A small autoregressive pixel model, trained from scratch.
Model: 13.4M parameters, 20-pixel images, arch transformer_decoder, width 320, layers 8, norm layernorm, activation gelu.
Rows from block 3, named by matrix and row number. Rows with one number belong to one attention dimension. Each number is 128 + 32 x the weight over its row's rms, rounded and kept within 0 to 255. All counts start at 0. Numbers have three digits each. After the name is the row's rms in percent of the matrix's.
# v: attention value (model.blocks.3.attn.v.weight, 320x320), inputs 0-53
# proj: attention output (model.blocks.3.attn.proj.weight, 320x320, transposed), outputs 0-53
v.187 077:120153176060093141149128185113110122087101171172121112163150129128114133127198104148145146050140099019092176147099116183213100068153107137154088150142096080142178
proj.187 089:195100132097156109109175138186189094131196122116110131153092080100153079165083119135143134130110118066090100088129094128077122118056132094116154174162096128103130
v.188 081:125067104096157135099106134093129166075103068072108108152145106121123092120075100120150093186110130155103119158135121098073087129135152129078097154086100131120143
proj.188 092:111106162104114178195080130145144090169146138141134124080109105144143114161135169112159152156071112097186166117112181086143177159115111127190074124144104097132095
v.189 087:191074105129128187064095134095150170138139155121184085133146135139127124114067082142127105149080107190161174154056105158103059126089123112085092074139127114100130
proj.189 096:162110157083124167156132104163119134125084128146142062037092150106133116146147178119051119124209150156141118078134151108124124144187165107122071126069180096125171
v.190 084:152116139141150075145156145146105092082141135135203126135099155152149129198095163144148141149117102144168087157099080096187142189082125121126085174129135115153177
proj.190 095:178094146149110138087231153134129096169105099140128122121150123088121079073133136186079119121149112165077122101157129112147106097154132080116149097141164103163104
v.191 077:165164121127120158166136111138167069111124163123156106119102105133149142073112159119133083111155120102137110098116133124131175165133149165201113143103124124155112
proj.191 096:148123139129131109123175110096159117116174125136128136108098124133106077079101085156149101152106165140104132150067099169088164078137132062114125131128103131099172
v.192 107:165086141164084127111128140088117144127073076098163120089136149128073130179103134136130136130098147119116112114139099145178183160158156171180132205136131150152089
proj.192 101:132155124080114130145128145129171081112171138043119062146126119058088133119100129156192099118151189174128102118188162140075154096141072128118124095087112097120117
v.193 111:086086132109093098144170104197081176153129109151144141103162120148198185143151136188115200164162113196123149074138097062107111135120078070154109128127151196111118
proj.193 096:154184139178129107122124125090101083105105147154166089107107104134147093102106116057146127116002137088175158113157131175185130175095090180062164118108148130163084
v.194 100:098099118126116111133139076131146103190106170135201140160102172104142151168128168136132152109138159085159124156130133088141078118100110100140089148090128087176148
proj.194 100:159180033079193153145144143134154125095109094170119093120150157107142147147074111079133088130066086145095178189141115127116178097107140121081143111137146127145089
v.195 100:126126103109125099152116107142137105098103131136152105148136104108137094141169133039077086151061117128126110096114130185170160082132136127143127144126106127171068
proj.195 093:118136171125179156089161136196152153104092194090093178092154194102154092105091152142150089159172116190084131094164074114142096148078143108147093180146049111114118
v.196 120:161080122135135136172144148154128160137137088098104125119134091084144103078160057174129127131143099106137139143134123153143098128122148140148103166129087179125185
proj.196 115:067219102111106121143090127120130169131089098149198111146117156197135165185110163151154096157138209159095107166108136151119144131125078188131119131146140092090055
v.197 105:177127127158122129120070099136129152102158172111066142127133170176145078144041133173104083128117154140142090178093082098093124109092133135137079116182147199147139
proj.197 098:106159122156150212108158134086167092135138095103115128111065116145105117133173147126156151131067161177104109117148154153067115116141104150144148197145174047115143
v.198 117:084076148147199197187118113104144159171160134081098145116106136108148124152124137128122118074127116120145096133118111106183224170154153102084121146107116185132156
proj.198 105:094164155146110081057165130126094113120117125145135195102101061105147110130151067096150095160128113155094142133126125177079133132158149102077151105143082088168108
v.199 119:110202134094154134145163160089111158104133106122081077133193114131140185136144084104167120083154069110149119123177078095107109181115146145145131136121134140176207
proj.199 101:115142093099076119129099133166116151147113102140076213203170160183126166119133109112146123132113168133086136188124147145163157148153097113091073146118134102118107
v.200 114:117136132121097121132154092147148118136151199150138114175170130157151176095141140094157105161106162162128110148148150124139131113075164098060158139150185142184161
proj.200 108:058087146105160137118138143144167137141144070119140169115111165087072085127135159146107127113100143127112168135099148138159136115158087099172126166181069127107143
v.201 104:104082116143100146131129162129028118222090157159143113066122129150122142104120175159135106133127088119122122103144135167131188133174153186156095188201084137123153
proj.201 094:175091121131116122137109139137131137137187118146097175082115121125133113189043094121167087100171156162142162069121137137160141065107096128110089091065119107174133
v.202 119:119107154110091160106080127112110154139173134112140118154107142102109199168057131146153177116152140144150126107139139126130140155135104158170140148191133085196194
proj.202 116:159091045195154121102077170115070126079183141112117105087097080152133061103127133129076092116156147136201126146099177103141111161101126146069132152063150122127136
v.203 105:149041148143109149149199160107079098167118117100139123104115151147134080125135094121132118070118102094133126091095174118137110150165145098113082183101112137187094
proj.203 097:198154132102170080070060138121111111166144114136116162138140163090128220216150101111192117147098116151147065179159157131072168106109091153169135166113128139089124
v.204 123:071061049170115149159105145129091115132149133144092134106099182092110146165081146185151130178084146136116112090064135151159166128137157146150088175112144121130113
proj.204 106:089142097184171138095110161116087180120133127121131109144188146187142144186134069105170105080150188157080144107151108098154152080176110107119128173117144120128147
v.205 105:156176127123057111141093091141157160091130131085207187158170144101138130184088175158193142132135183124118139115085161114150169097142106163116107141143129090059103
proj.205 098:105172128115132121123109130099128151089180101150069078140109111209044107143132114162122123151088131132153157123114148152132066143106129147073136088055177144106113
v.206 109:155030119117114089121152137104163161165085143137112101096126112139113121098133136172119087100140108156077078123146099142072108162133149074145137106101157158124152
proj.206 097:160198146139135131221124161101089094113121091108124142117139106126112169162132073096185172148092115092116116103140122093100176149192143153125131116143126157082146
v.207 121:137097037134092090129150100098122138169103130072121073126155113151103135098094106109138158104133155168121114158085173125119130163091139117131115128124164174195084
proj.207 102:184168156110149097105171142159169082104142087165141118131106140065111111166150111106090138125067116165128137105142078143122158080138053124106135191109127165142120
v.208 104:145116050136080091124113133098118121131109135126139145154102131068094075160109177114126127132107118111164173142105195181092165137141100100133120143067080062069205
proj.208 098:104158164096123155097135170192112117129113161145090101144157123124123153178126133069153114186127131111133194116170101212115065139171124140162122123164144111206064
v.209 119:188136150161171150172094165121160095113112163122119168093160117129102117180036110164154074134096163102128103153111097137143129103155144119146109127176163097134082
proj.209 106:069153144130130086113127061106143131102179135132137095163131142146172168133131116129102150162136112234105089072133119120139138119098102169140191154124118139076174
v.210 106:100135169146132096068128127148104169111074130066142110139110159111148136104162120149169105135165137149122156129121127090172080071110110159094121169119141107162073
proj.210 101:121120125129140115147150109063150144166152073162167129160108159140113163067106074084046116147191125135139079147158151157154176243186124076119097120108078115119132
v.211 105:129095108121094144030147135117168108081145164174113115158144231145121177146107106103098110123131100160106072148196136126111141120104105139115118122144121108044162
proj.211 101:130082106141217138121135123139148100157160156136127145156066065064190123081157162172153095153098078105104142107195121129055113132159128085132093095161122147101085
v.212 110:148070161160124149142117126139097164051082093133102144135178130127109095109104157106137142177159134101115132105118185144092089164141135159140175188084122174125081
proj.212 098:152177164119071138163152124137147166161168154110110121121162200105144082143137113143137147135132177102163060116126116159144103131133131080172094078111157104135144
v.213 112:114110119134096137104156091116191124106110135145123128086115153131183135160163137147085035145129085080120166127144115166138106106161146087112137090119169136098162
proj.213 102:174133168070116123157173171123127121114119187127145125100171153129065134100158132143125142153143161110119128118142135128129154110155118137153132079122123112124122
v.214 109:156103129157046148113078137149147183078121101141024134124152103146149107168133106145126153163151127178161116189112166127129111156119148121115175175128130117125108
proj.214 100:155118137112153130174099164130135156163137092141204093104094128108196123115141102104138176203126146070112147083179104131124166151133113115143125155143143119183149
v.215 101:174141119127138082157090118062109152161065128159126105162146114132149105098135131107168136133152170145042123169148093125152133113110089169105118131081110135060080
proj.215 099:141100114129111139112121111094213102134091172134144094186122131095122124135113117115151100108123154152179108113146168166136072141156134166124093148160164078125179
v.216 106:185064124131151113140097137103152127135131105158150141110152143116141068080150096163093184164123083149119110120128126152100116131102152082149161141093143081100152
proj.216 095:150121155093141117127142194140107095113126108109137144133089120076082184114100163146105124107060144164110136146147103119113097036159136061080102134183099132137113
v.217 113:122177157075086139085122107108107114185163140082167077157117170140144141175109135150095125155118133133137182208129144154094113133156130119108193098182151140102124
proj.217 100:159116126132105137138149156115126123185111102209141160092144086125086165150128118167116124097146114162122181113102137090157165131102134154196098118124094140190167
v.218 106:088175200091087110106121104208108164142131137100115172130128102193177174134125129147178067137123095084136140115131169137115100104156121113059145118125085181125182
proj.218 101:118180153136143056172148132120157156115140112146159098119099102198089086097116089125122134124084193081128177145067117122185153141124142148105135150214098125208108
v.219 110:124195143153151104112161145068105127072113201077113122166150124160156117211125090172173144066115122125110098069141082143155064121110100073123129111085167123172131
proj.219 105:089194103099122106150152147116140077134139078115156084095085143198102104138159128132058134187136195161082120118083122059132110104146126140111132141105072146135034
v.220 106:101162134143192140091120165136179143103170105110122104201119089118146089123189098070114155118108021150178130170098121142136173145117145205131142184129074119158120
proj.220 095:165172126118177151110137088107084108155092063106132176157119081090178119137065111149151129148174120103106146093125125137087084140069141085136099092144075151125136
v.221 117:116098139106119119109105124145119085149103115117168124119144115152114134104159081179169131139192148131134158080160108112136164134097141132149142105127115140210176
proj.221 104:144119074177093124152178138116151052107110152098092141115095172139126129165131144085114091122082166046136071174103108115147146141107098131101183143093183112111118
v.222 107:103118177139128125143115106116137104125098112103107154066109116157092064092145159137066098129196167131173189074199125137082126135098066136091139151154109109167070
proj.222 099:156126108116135093129102140122120142064138143137119143135095139046180141116155154049115111103124123098152099180061160110107146144148144095077176088130136092154175
v.223 109:131154116107180085163084194050171140088130076162138080123126145162204160096133081138187210160120071105081163137149124143124110164127125152130193153112120188155135
proj.223 103:142156182130133125171153130115135150156111150145059118143135129118104083076142178076142090132091172138140097170119077137090162171092160105097102178143182089143159
v.224 095:136137110160186087145160187128062176187166172108136097138142127147109091178122173113111146127149090115144137142084178163186124124135137075154103110077115090128143
proj.224 097:093169168140109107126110087133126122189115106157163171157131087158142163185134106116144106107112122158166074146139095112131152103112170219141098120138065111136130
v.225 091:159120135116105173140086100127129108165128089116068163164158156156128173079160125130143114174084145143169129130076085140131116117110118255086085056046153148125107
proj.225 094:138113166110132117131117101138083161132108169111184115172137135083124116139133033153117131150096102090118154121124184102146089162169137143120122127129164128101155
v.226 094:076129164083124105066165092117114188204068151157121144141112147209091129123142100163141133150127096138157071110125140074171134117126142124133156151168123134088125
proj.226 101:143125180158142123102095114124157139126124144169114142123166105160143058091105199122113170111120105130096162125163079139074110076180099108148121162104134162149167
v.227 092:097174203112137143143125149154104139124116109169109133152122159138092129148143141138108105108112114114072114107173075119111117089161132183115092185117124105128172
proj.227 099:159138151129120101137169167186135046119110167150122188123112167101189159145121066141119156161130171146139146131118122104142117081116152139120114089131140140131130
v.228 096:137129159137093150166108127082153102124154163133106136121088101146136133020183151131130091151118092149120121111160104187139141135188115107092118102150132169121149
proj.228 102:144094137156105181148116184177106162145074120163184114075107088148153158098106187123095175184155142090199108139123156120095115168185149162131138105130095133179087
v.229 099:096123111117121172126152099097119135154184129116136160140134147167149110138097126130104142087142127128109103130134143134138181178074217082092117117146095100107102
proj.229 097:115137125139191115061173156127138173118092176155075133147187155209093163107132085152096126109151140175156157108091148139199134147097106167147145006123146142149155
v.230 109:134121117127132122094110060103110122075062134097138088139180158132122142091127107163160152102095113182154051149101090098104167147139133141144142150113170179193096
proj.230 103:163136127048081117089047127114118086153195077144123104126143135109143153147106156149127033045135097136159163101133129136129102071137178085126084090088161090152192
v.231 103:117167104158194084177121183105156108107169172170137070087114144156152129121117132193089161138132110129138184105155162181127144125148095089132108128127098108139175
proj.231 103:131144143115153175116100131084161122120150093137123127144152059083171141134081180133171185078144148080170125169133120080062121107151083150111154164163140076118119
v.232 094:168123111190126041106160110085111111119142138110161104124155120132195117116046072151129139170185106160166150144131096087147082169145092154168162131089120164172185
proj.232 092:153144196106166083177075178188171139178113088167158136081122151099085103118154177146101141109152127115110096128119160096142124099137144080149156137107141111141130
v.233 097:141111161131065131122106140095106090106138141138132154092130177159147131171124051186120137109133158072118122136123128184125080040084170130117115167127134150160153
proj.233 103:120172109125111112205094165173123133121089142132157100109169142124078165106148172130130181132154138092099124088125185118143125107181146163086134095126144115162102
v.234 103:114111128107131084089165033109149203088126110147141148166116104110142148039149119147135158175122101170132105135048102146134110131178128180092139099153162134100142
proj.234 100:171094152144085096115111141118120059073110135115096065124129056123035103093121118144128112060118083136126126126077164195117087096085203109199119131164156123149131
v.235 094:121172070167100156095119034145144106113097161087141209149159121105103134137186154166115043169110105118169138144118091119090169166108135142144140118111119104147127
proj.235 094:141146087099123127174146149060162156169144133133109084144114162130144129076130110063149155134131163157134137124111165170131168179159146187106161089169128160152136
v.236 094:094092107090136083143114138107149146100087118100192097155152141116107128161154100160110092124090087125124089097116122070114171067111174168115159163102166153107090
proj.236 098:148073099132081202126160108173146095084187084108116138143153116161085100116150130124093112118133110110085110090147124150081108115097097127148087124099117111168143
v.237 105:123053154129117128160158115135146118050122057121121131153183122203147106159062143171166103165160162168107150090076125113152119104093074192116133136081147124161141
proj.237 103:199062155119141107087112141136140163130066118135144139140103195134119060161149117177070115117114138164137075190085164186127118078150127027166165109148126100154159
v.238 096:083138114119148138103156154105173126103097160127200162173096148121112079136041097149162121092111155164145093056172116139146125097126146154140135110110147118090169
proj.238 105:174185194121100108107075103086159140142180121161132140120190141190104111071086099090174165074161066109116149181109164099123134175171176154177110119076135105114114
v.239 096:165069158153121129128094161126129148168082085093165135172177153075106168134121126100192164076151128091105132093070120173163082071118127123141136144080102137115150
proj.239 102:196113139114145088210145107136113154152091173164121128085121114119174087126139124151133170153082132191133121124207168150143124135137138118138132116131139120107122
v.240 089:140080142092147103129158182145114102105100089133111087135140121132155176154052163113149120125182130120116171123153211095155174149076130076148189147128083128129110
proj.240 088:148116169106134176167228110068124121137136109147100162166108141150161144139165111122079137138168171107107136108152115175141095144145133143044125156134149160113119
v.241 090:127202114185059098090126094176137150143161138127051117135102113153131134126110134100061114138091127093163095083081103117143095173123091083124044114169102131111138
proj.241 099:129127100123156153108174102153114062139173096126114089175160145143115074120139153126131052144157105162093147136143108096100160121119086184099104050079087116154107
v.242 095:156126116096153142114140180152132111129086139139136164143048115067086104108155156128107118083125201151084140100141096091156124100143168125107134130167103091085120
proj.242 094:128153167131093145116065128168127081118139135126170110142149092132088136138057091137138070169159139188150116154095050173098129164151168144134157179065118122114068
v.243 100:076111062098114170094160081130213136139149094108115130158136160112132086180132151190185161134121093139160149114088102052145166123125155081089123145153162107117124
proj.243 103:103096100160151129130154100107051156098174113096107146132112111119134134154161164172077082071121160132181055136143128213156113142147144131045151082061136108184117
v.244 098:127119153158141076159107164097121152125169083180046139125067085125146135174220191199094165138141100085121163107114134108155087136142180111155070120144141106140115
proj.244 092:150110145167162172144079140130136114150114088095113150141122079121145118141107137128130096188123100161078110135152125156176139159131153140102093151182149122109142
v.245 089:168116127131085111102137155127122122145120123184178100042145142179107086154085140068206091113098141117176101142131154201151137154101127097150160092122082187108160
proj.245 097:120155106067148083086141169120140145140089149150077160102137125127135125118153144117113128131124064133118215166076095079150155167154114110081129123130128094165120
v.246 105:144155149125146110090140051148133115068130141120133169132114118109148080162113092173172126045088119107136084119168115074104081110118095150183130199158109164163080
proj.246 102:045131186145121104118095103149109097151143104140156085184141108110084118118097106101157092165115095152103123150149117111126160109095128169148113140094121126136160
v.247 093:222101148123144092051061108095122155127120217154126140168129117097152144133137163074167142111076142148092107151112147119194095073152137139179057117087133160149136
proj.247 099:170150144095108168177144109098120178118100116113128074140156142112143092105119089131138103115135134123081177136120144104123152112053126130099135109119088182111055
v.248 093:130106128122105118074112129076130183138113139126125105139143075127117175117177112115134166133151172179138084148109034134114161138118157130141116110199122079167083
proj.248 096:075145095104104091097114136145169128139199058145227094081102178104138091135091129118137132139128126083097103114087143134085100112117087168137075147120070141133142
v.249 091:144122066117097107077119120105128125122122143079139119113100113141137148136178122114183149129142158095100154195184103136166163085164150111106146072132109059150116
proj.249 099:125160102120157089176142135180177168129083175176137184144200137176102151164129122112196216134160113066111122125147104115179155178089102180154143141145140148133110
v.250 094:150067098104139119103117089111146125106116122119125124152145137083071030099145074194132123083140171166240159073052087128128139120138150093100133079095090127127127
proj.250 096:134084125155121155079136141108098130122154059113171128127171150212126100130115157130124067101111129086144167092144135171135167122101144122145146099074100131139144
v.251 101:162127119064136112097116131173129098146177113123110187149138053131194148103109165139144195122164128132145118151115180091141162111130100134154138058157161096134075
proj.251 107:118145162164136099091089153146091200117148191077120139133162147148105139167112131160164136097130182140072116152089089145174153065099142142154111139151111149140149
v.252 110:130124120095108110086147046119132171168121034058188131122174196112105071090150071076221165187113125179170091185088133139132091132152100110096147151144114169133160
proj.252 108:104183095155034108100123121116181106130172138111151141087095079119123088132173068089165140099132157103137139138116148126090112117108135102132230108103099096150115
v.253 095:125105137096132096118091128178089133083154162142106149139103093131152131088133118173078142144182107122185149088112128109124167153139162160167127070146164065126084
proj.253 095:082124181115103117157140233125116128142150096060135090096105132116123131149165169186125125106091108171114169089116110154118135074109152124144079092166160058117163
v.254 101:164138143185107095111181152119096133100128069110107154121164164146130152099138117125141168125108119168165122130116190142147103109106105107071124158095167133139165
proj.254 100:202077061142140193134140102211127122140143168143090145110122082060118143151191137142098141165142102129138198188156118094078080113078162075114130070107184116144141
v.255 097:095108060111136137076098084144122125128131159080121123083193119148169110168087156157202084144098099071174108159091112070119098155122107160139169176133144186101056
proj.255 094:103178192187103116175092114136099180124135140135155151156077165094096153065161109138113113125115135164184121092181124137122189129063176097138131125100091113169140
v.256 105:148085136145141154085120103093169082158101128152135127141141122149073128109170122094129136104086206121129177108116128114082116091141129118110173083070098137093159
proj.256 099:095160116135121168125088059170108171167189091124084122132120105078129122108122171174086110105170129106113038179140093123108104186079098116152136107190122077096141
v.257 092:154107159165139102171231155096176125131104095156173094146124196118176151132119081063108108085158172188159112102112165140118085154129146142111095091096124137085063
proj.257 095:122125058145108086092140175158110155139139130167175166083088062123105159159073186125134157178087123120129139222123073100152127110112137144093094101144149106114183
v.258 103:136114140115115115147067081163106091186155092119148105130144129137156180122095127067203090125130098096128059115168125192123052118114183077116118130093194157098088
proj.258 094:100205137190101138154196162097085092057083210106100157129133088091140107162138129190130152133151195117100137141153107106164161114122112164125109089125121173159115
v.259 101:145050221169165091075127141106126118156198094164138104169181138133152102133172125096125179191112074114113176122128150132147179105135103131087103116083135129119108
proj.259 101:098161138061148178175073088094188116089121155106160108149069144121088148128090063104141136130096217122067141086086091102116133124079155156127106127124125178072136
v.260 109:153201140180100095146138197158137165171131123100139176125176086120076110124139099161169143106104097109096111181104117119062111145128108143138124165134175143134137
proj.260 100:117168102082114160128158161133154117132142136171141140092136135122091128153151125107106140115164143139097133131131092189138167102161136112167099135039132082117135
v.261 097:115188104157158142085046107131127091131118170130077128132104173104117069108120132160150141065214088104132113137152127153093164151126139123180158177123154159138179
proj.261 095:087121123106080165110102104133079142126126085077158083145164148143139172100155148102089085108152152102124120127135154092112084150121115148140102099146155110083130
v.262 101:087115119117159139202096122157131068116126085153060112084186181100117111101073119141061088140122109098104171178130144149100141166100108103136064186119183150135121
proj.262 098:122124169124086096158145100100110100147192106139074023119148076105111101155086123099150121105094180123108107115038097126145125152140180139140121154119119116109158
v.263 097:140154091162152093173143158081167136144126137080165107135149155124090169102127091143162127108145155113158138132165137131112048091144167128164081146100127156150120
proj.263 095:093141194191173151129172112129139102088153154149128131132097036108169136091105125121125124159153122162095123160152090142071091200123097165055136178142156138108127
v.264 101:145143137102103127136154166134087120130086197066088171042158086100171099132138118153122102137113114141110137102113136107136123162117137132103144126216148163125147
proj.264 095:190176172117080161175142112133125082144152119129174135109133166122092110145098159143203154140135103176174093108102154149119164104129152074173090121108132173118126
v.265 102:153084113105092171106150153108151129139131085182162134047101142110098096137121124139134137107149142165167068155109140112125124098052074181188138127124095121176149
proj.265 100:130090154090077096161164114151175155107140077130088108167201104124148112143139132171181090157118107127101169151117121127152098120105149118139087131187145134198127
v.266 109:069129120182179147128117162184134108035132157158153126105115114090145192140089103177126124193118136132132053103134124082166119120133125105174088139148153078142155
proj.266 114:133104127109073156153133138138146149141145139100141154195122125135144053094145082153147173081170082180156166145107157130136159140057109101111225129143143127113159
v.267 095:115143136120164117114109103158151112111079184089154171198083093135169075153146128085127134088108214098142091112133148137071120150088187119137090148097153119190126
proj.267 095:088113116182122150120088143107106194116147103122058147098102108156050107145119126117111078149188114169168142152101150127150115144074131176064079146134147110131136
v.268 099:134151159085077139106059178205133083120141116171093092121164179142131143154128161138140130130101089078126133143118206135092117109176147162118112148103119174162156
proj.268 100:163096119096076142085135173111102095097133082109085105158113130115148160140068145083036129148133183104124099135119098141189145098100162156082124174137103107119135
v.269 099:153161084091126101138135110149122123185119062172063121149129129126117168111099138141121189146101157109131125101125153146078180152112144186155118160144215130111140
proj.269 099:113123184175147105155115131089127125104138085098179133147155117137101145123091113134124119186116100119129133166134096094146108134155138135139095166108128094153081
v.270 107:131145144141195112126168125138057113103146169138133112143161108172138101115160108181107137091129081077113098144126054097089161142100118119150069137095156113103139
proj.270 104:145061111082087101129115084114104112190164108146096137102040127150127144122163126068095096107123112147136158131147069125128108107132158118156110151152090180154156
v.271 106:148130180168121123161096129132099136111141102096088106084113124126121135194121115099097091135155150180188119131119150103167094158198161046110179076145188174071150
proj.271 103:094075076121108083145127135129164060170117162092077134158103103081143108111167124156104128127092076159110079152096117125080133077085118070186144122089068144173112
v.272 104:087140154060174143129109112124110126179114105117119141118191111152137122135104123157132135126061083108143106110126132116101137199184110133131118110097136089138135
proj.272 100:129100119089100103151162086134151070138163069133147056113085151148150124143134143062112135087174146114133123152149138174133148077092143109144131150061106132121169
v.273 099:132088112088165138196110129136189089130149163090115178192163055122130118150108119082173148064186123118170111100105138088104152127149141114112167133147119162073141
proj.273 102:095119135168043133083152140126123099165113113149174145149139170155144125134139132145050071136118166119119134115157117139142085161131156087169091091128101071171152
v.274 107:075150181126161107105184161132148130118127166040181154135127152161210180158118134107169122118094194127121147114093055128120139091131146121144113078170079135160159
proj.274 102:156122114128165043180094127131110188142164123108118193096096080123095118127110138101136134151134150201140090160139177099088074165103123095075172147083101156166110
v.275 101:155092110187130121085125181074076129061198102167062137125123101075138133139121147119189168096155084124094088142146174166094148073133140123087100054101148152179123
proj.275 109:089131191122169129164111108148125128122115180097192147113120159106111150141153102093106051135105134159152112193132046067153183207128166134104160173167171119114049
v.276 112:118091088108127135084138121146080148077138118079107135131150159102125117122116134145115182137126083156150115172135147115152100114152130094153097119193172088099100
proj.276 107:139126207108082109164161146124086130167122137110139139134105111132082117124131152103060146127093094137138108165094172092169172150098133150144161132143131113126171
v.277 099:082139113114086137087126124157057129101108161088119167168154015136099138149143188143138066160145145095119127178101178139136122184160171179096079179201125132114126
proj.277 095:120114119139147170140211154088118145130156090149116072090089149099152079142157096087145166156164116119083111102133190146103139120007148138142087133138142133140084
v.278 092:124157209149136082087094130125081089177106154066120063153102140183102153116148120104182149092173097105111159086161102114078126130148111101190156115118117129115186
proj.278 099:154127108072158121058133111120130100087101142147185098129121107127136118084152138122120186152147134082085112137100166149160070085089156133135125108139102153147119
v.279 111:144132168121086129159147156097159122113098103143083127053155142098111101163144160055160105136173121200126146120089170085152165070082137136103166064154088118127134
proj.279 111:162117135092145163101162164116114122136153111082129087162150146133133155118150215178107214157151074122111157143185133161147089095150134139179150117135190198114143
v.280 106:085147102077171141116097155089098126158133148107088108149188160077154113134189106115109132133151059157135132121136109119121162151141094131098177114132098173102120
proj.280 102:166086102111113129128108132153112118154156132147166105092103077080080137089143145081021067120137109174112096145141116171145128152129171115108123129155157066037100
v.281 094:073106118166139159109141119059108150155152177156148130144124167090163118124129126165196092121099164120132120121114131121129108123182152134099172125169100125110188
proj.281 097:125141095101157081137073118135185198071114143118124155174165120162120128140119113155160134163143076125218149178132177093151141059109111160183144103118143135179122
v.282 098:142116138096225107126147195133145132140075077124089164149098109133152139059114159087108111178054144134104160147128124141095191131154096096149164122132149092088117
proj.282 099:081131109153142101112073127084130103133161107125171114140087128117131159130147144097149097170099126118054114145161165083127138095134152203082057171107171133111157
v.283 105:124147093084146148123201137179148177153121174070108122186067146126186085131125102081117156113196171080163143109118094128166086194108164207085078132140127124056163
proj.283 097:141138124137144115159105111147156124146148122118154144082101124150080101109092163143160107150075124103084160184060097077142124116088129123194105157129136140162072
v.284 101:085125167128152163172097086082117120110141144124118151119123085151083152125197174154128122091104110129115135090173142116100148110112134147084131077111172136131138
proj.284 097:094103140079193132114106122107128130142129099093173145093148106103157166115153139121166134127175084140131135178125114106073109097086098165177109159090114122112101
v.285 099:088183143142115042137161147121114126177144139149117123138115134095042096138174117143128205090102057067123145053139143090143143120168130084158108140110102121138141
proj.285 100:164147067114165167116071112152110072211102161148157140127123185166122138130075086117144117123104153084136212105175079138116134161111186176133157126143118101121089
v.286 111:113108084175127119100136160086112125164163145108133129099047112129117116130076059079123121066128123122086165145153105149107126118111137161137101111153141136095094
proj.286 108:166147166085114128130157117143134112122112165141123163082233134175091145059143136107111109134142077120172150102101137174142103131131182100113133108099160175199145
v.287 115:127120079091142176148148109168141101158130095119157124128103172080164116163139057104145123134113168109152101136077060101154159128124078172120159128118121114104095
proj.287 104:123203106093092050084130116137153169122134097197129096135220107168120113121117164108155144073149124136170173166136177164162124080186145083159135052082107139197227
v.288 101:099108147110157074142088098107158116133066113174156043112150128085110182071085178095116095096096098194139135156186107151189102115127122102122135128143147113102091
proj.288 099:140105077133137114144122159172105147144119133148126104124151141090109168138084147144160130031132052116147116140116150118108153161170081105119206109171143133115145
v.289 102:096104124111127088135125109134169104127143165175186110143094095089138093141161199115113146139132095177116168235081144090091165127121130098096164132085116122093138
proj.289 109:064153069099163134124101172154114155086162031120157163120103156130137198107114090101097122151134099076117101078118151127130102086132135113148144078156143138136080
v.290 104:175122126179094164172170082149144084118124082131107162100148113162139122131138150181062159143183077145087094111105111135100137087153146144105175134165132154130101
proj.290 102:153125072131114095122138135150149101105081107120136154134062152210151109139129147118108102153104152159141131111134105196130130168133112098128088087149060153131145
v.291 100:151185131091169108157157193128118170125109161140169127153078119115148102093143142055089106119156145147142108149181169132139162139074133117146162137127095103149091
proj.291 099:120202131111141142111141160128061106123153075082100126182116172095102142105154095133134143088103079111130103104172126128123092043155137117181124134177127138152126
v.292 098:147095114160130121069159111111164093179198126094138141101148126145122153121133152108126152186117109183138102151106137109153153152101134092133164106126166176135122
proj.292 108:176135181107163141140167106112090132129095141103083095161104114148114145198117077107191121111148124081065135101103127163106063158112147177132074048113095108133082
v.293 100:166148087133119144082136156150138095105229146131094121099161118141123128145102128141131087120085126108160068139140146133133164075077113098227125108126107130150160
proj.293 102:098162139104063120165155174157180150166133122125107133148114102127096108139078128115191127110131077171117103121130064145119081148096136151127115136137210121094116
v.294 092:144089103120117162111139122125101151110160143124132090140176141084048124166143117172125096135158131131108094121112095155139070116114086110111114159132123118180090
proj.294 093:080128141110143175150133119155145217088054161167092159104109184154058137132099158154085098133085151216112198120140115183162136105155153143120068092129137093085179
v.295 099:193059107127106062143104121097139151070151153119145143130128188197193084191126097075154139127116074146125133151080142173163097141153130171073118143116153159098199
proj.295 102:092128082120185131123117094132166065168178130129142148119177107115147190145127169111084112216079162038115099090166090060111140142125150102107111121139113144156079
v.296 094:071059158171119094121147123144106131158047160129105165134144117122104115108102126092103143110141159120105114130109135105132104122133145152170082164145112160170132
proj.296 096:209121125074095143133151144138135132088193123127107099115078146139125160153120122154113119098083096145154160197123164143114174097112085105086129114134098141124093
v.297 097:128121112161141167084146111148099101113089096135084162127193114100138143135178140133145194137106102166131064143106105183142143120159108124084160123084143074125216
proj.297 089:068093148160097086148118060159120187059154139113137124180137066174136133150081166162128155123048189142140111060137133133128131173119112130091145168139133106153103
v.298 095:160143113090065185123147116217103182100103066145114144117127105129107170154134086153140078158158090145182154139133142125101033122126096150185116120122131116151095
proj.298 101:117083150149155069120089084055151128118131171147147137126103105083126134106134181138144123080174072092120100178158111182088134133124139103124054128200125156058123
v.299 097:123058100133159121125101174125098121144127161091171102168065137119089136120202159105110178096214105128128129101111156104097156190123152146085110100160053167033193
proj.299 099:107089105158135125116171133074151184115095083104084124190145143129154075119117090152165118141198091153103128090170157084105112141181107133127205121133115087119098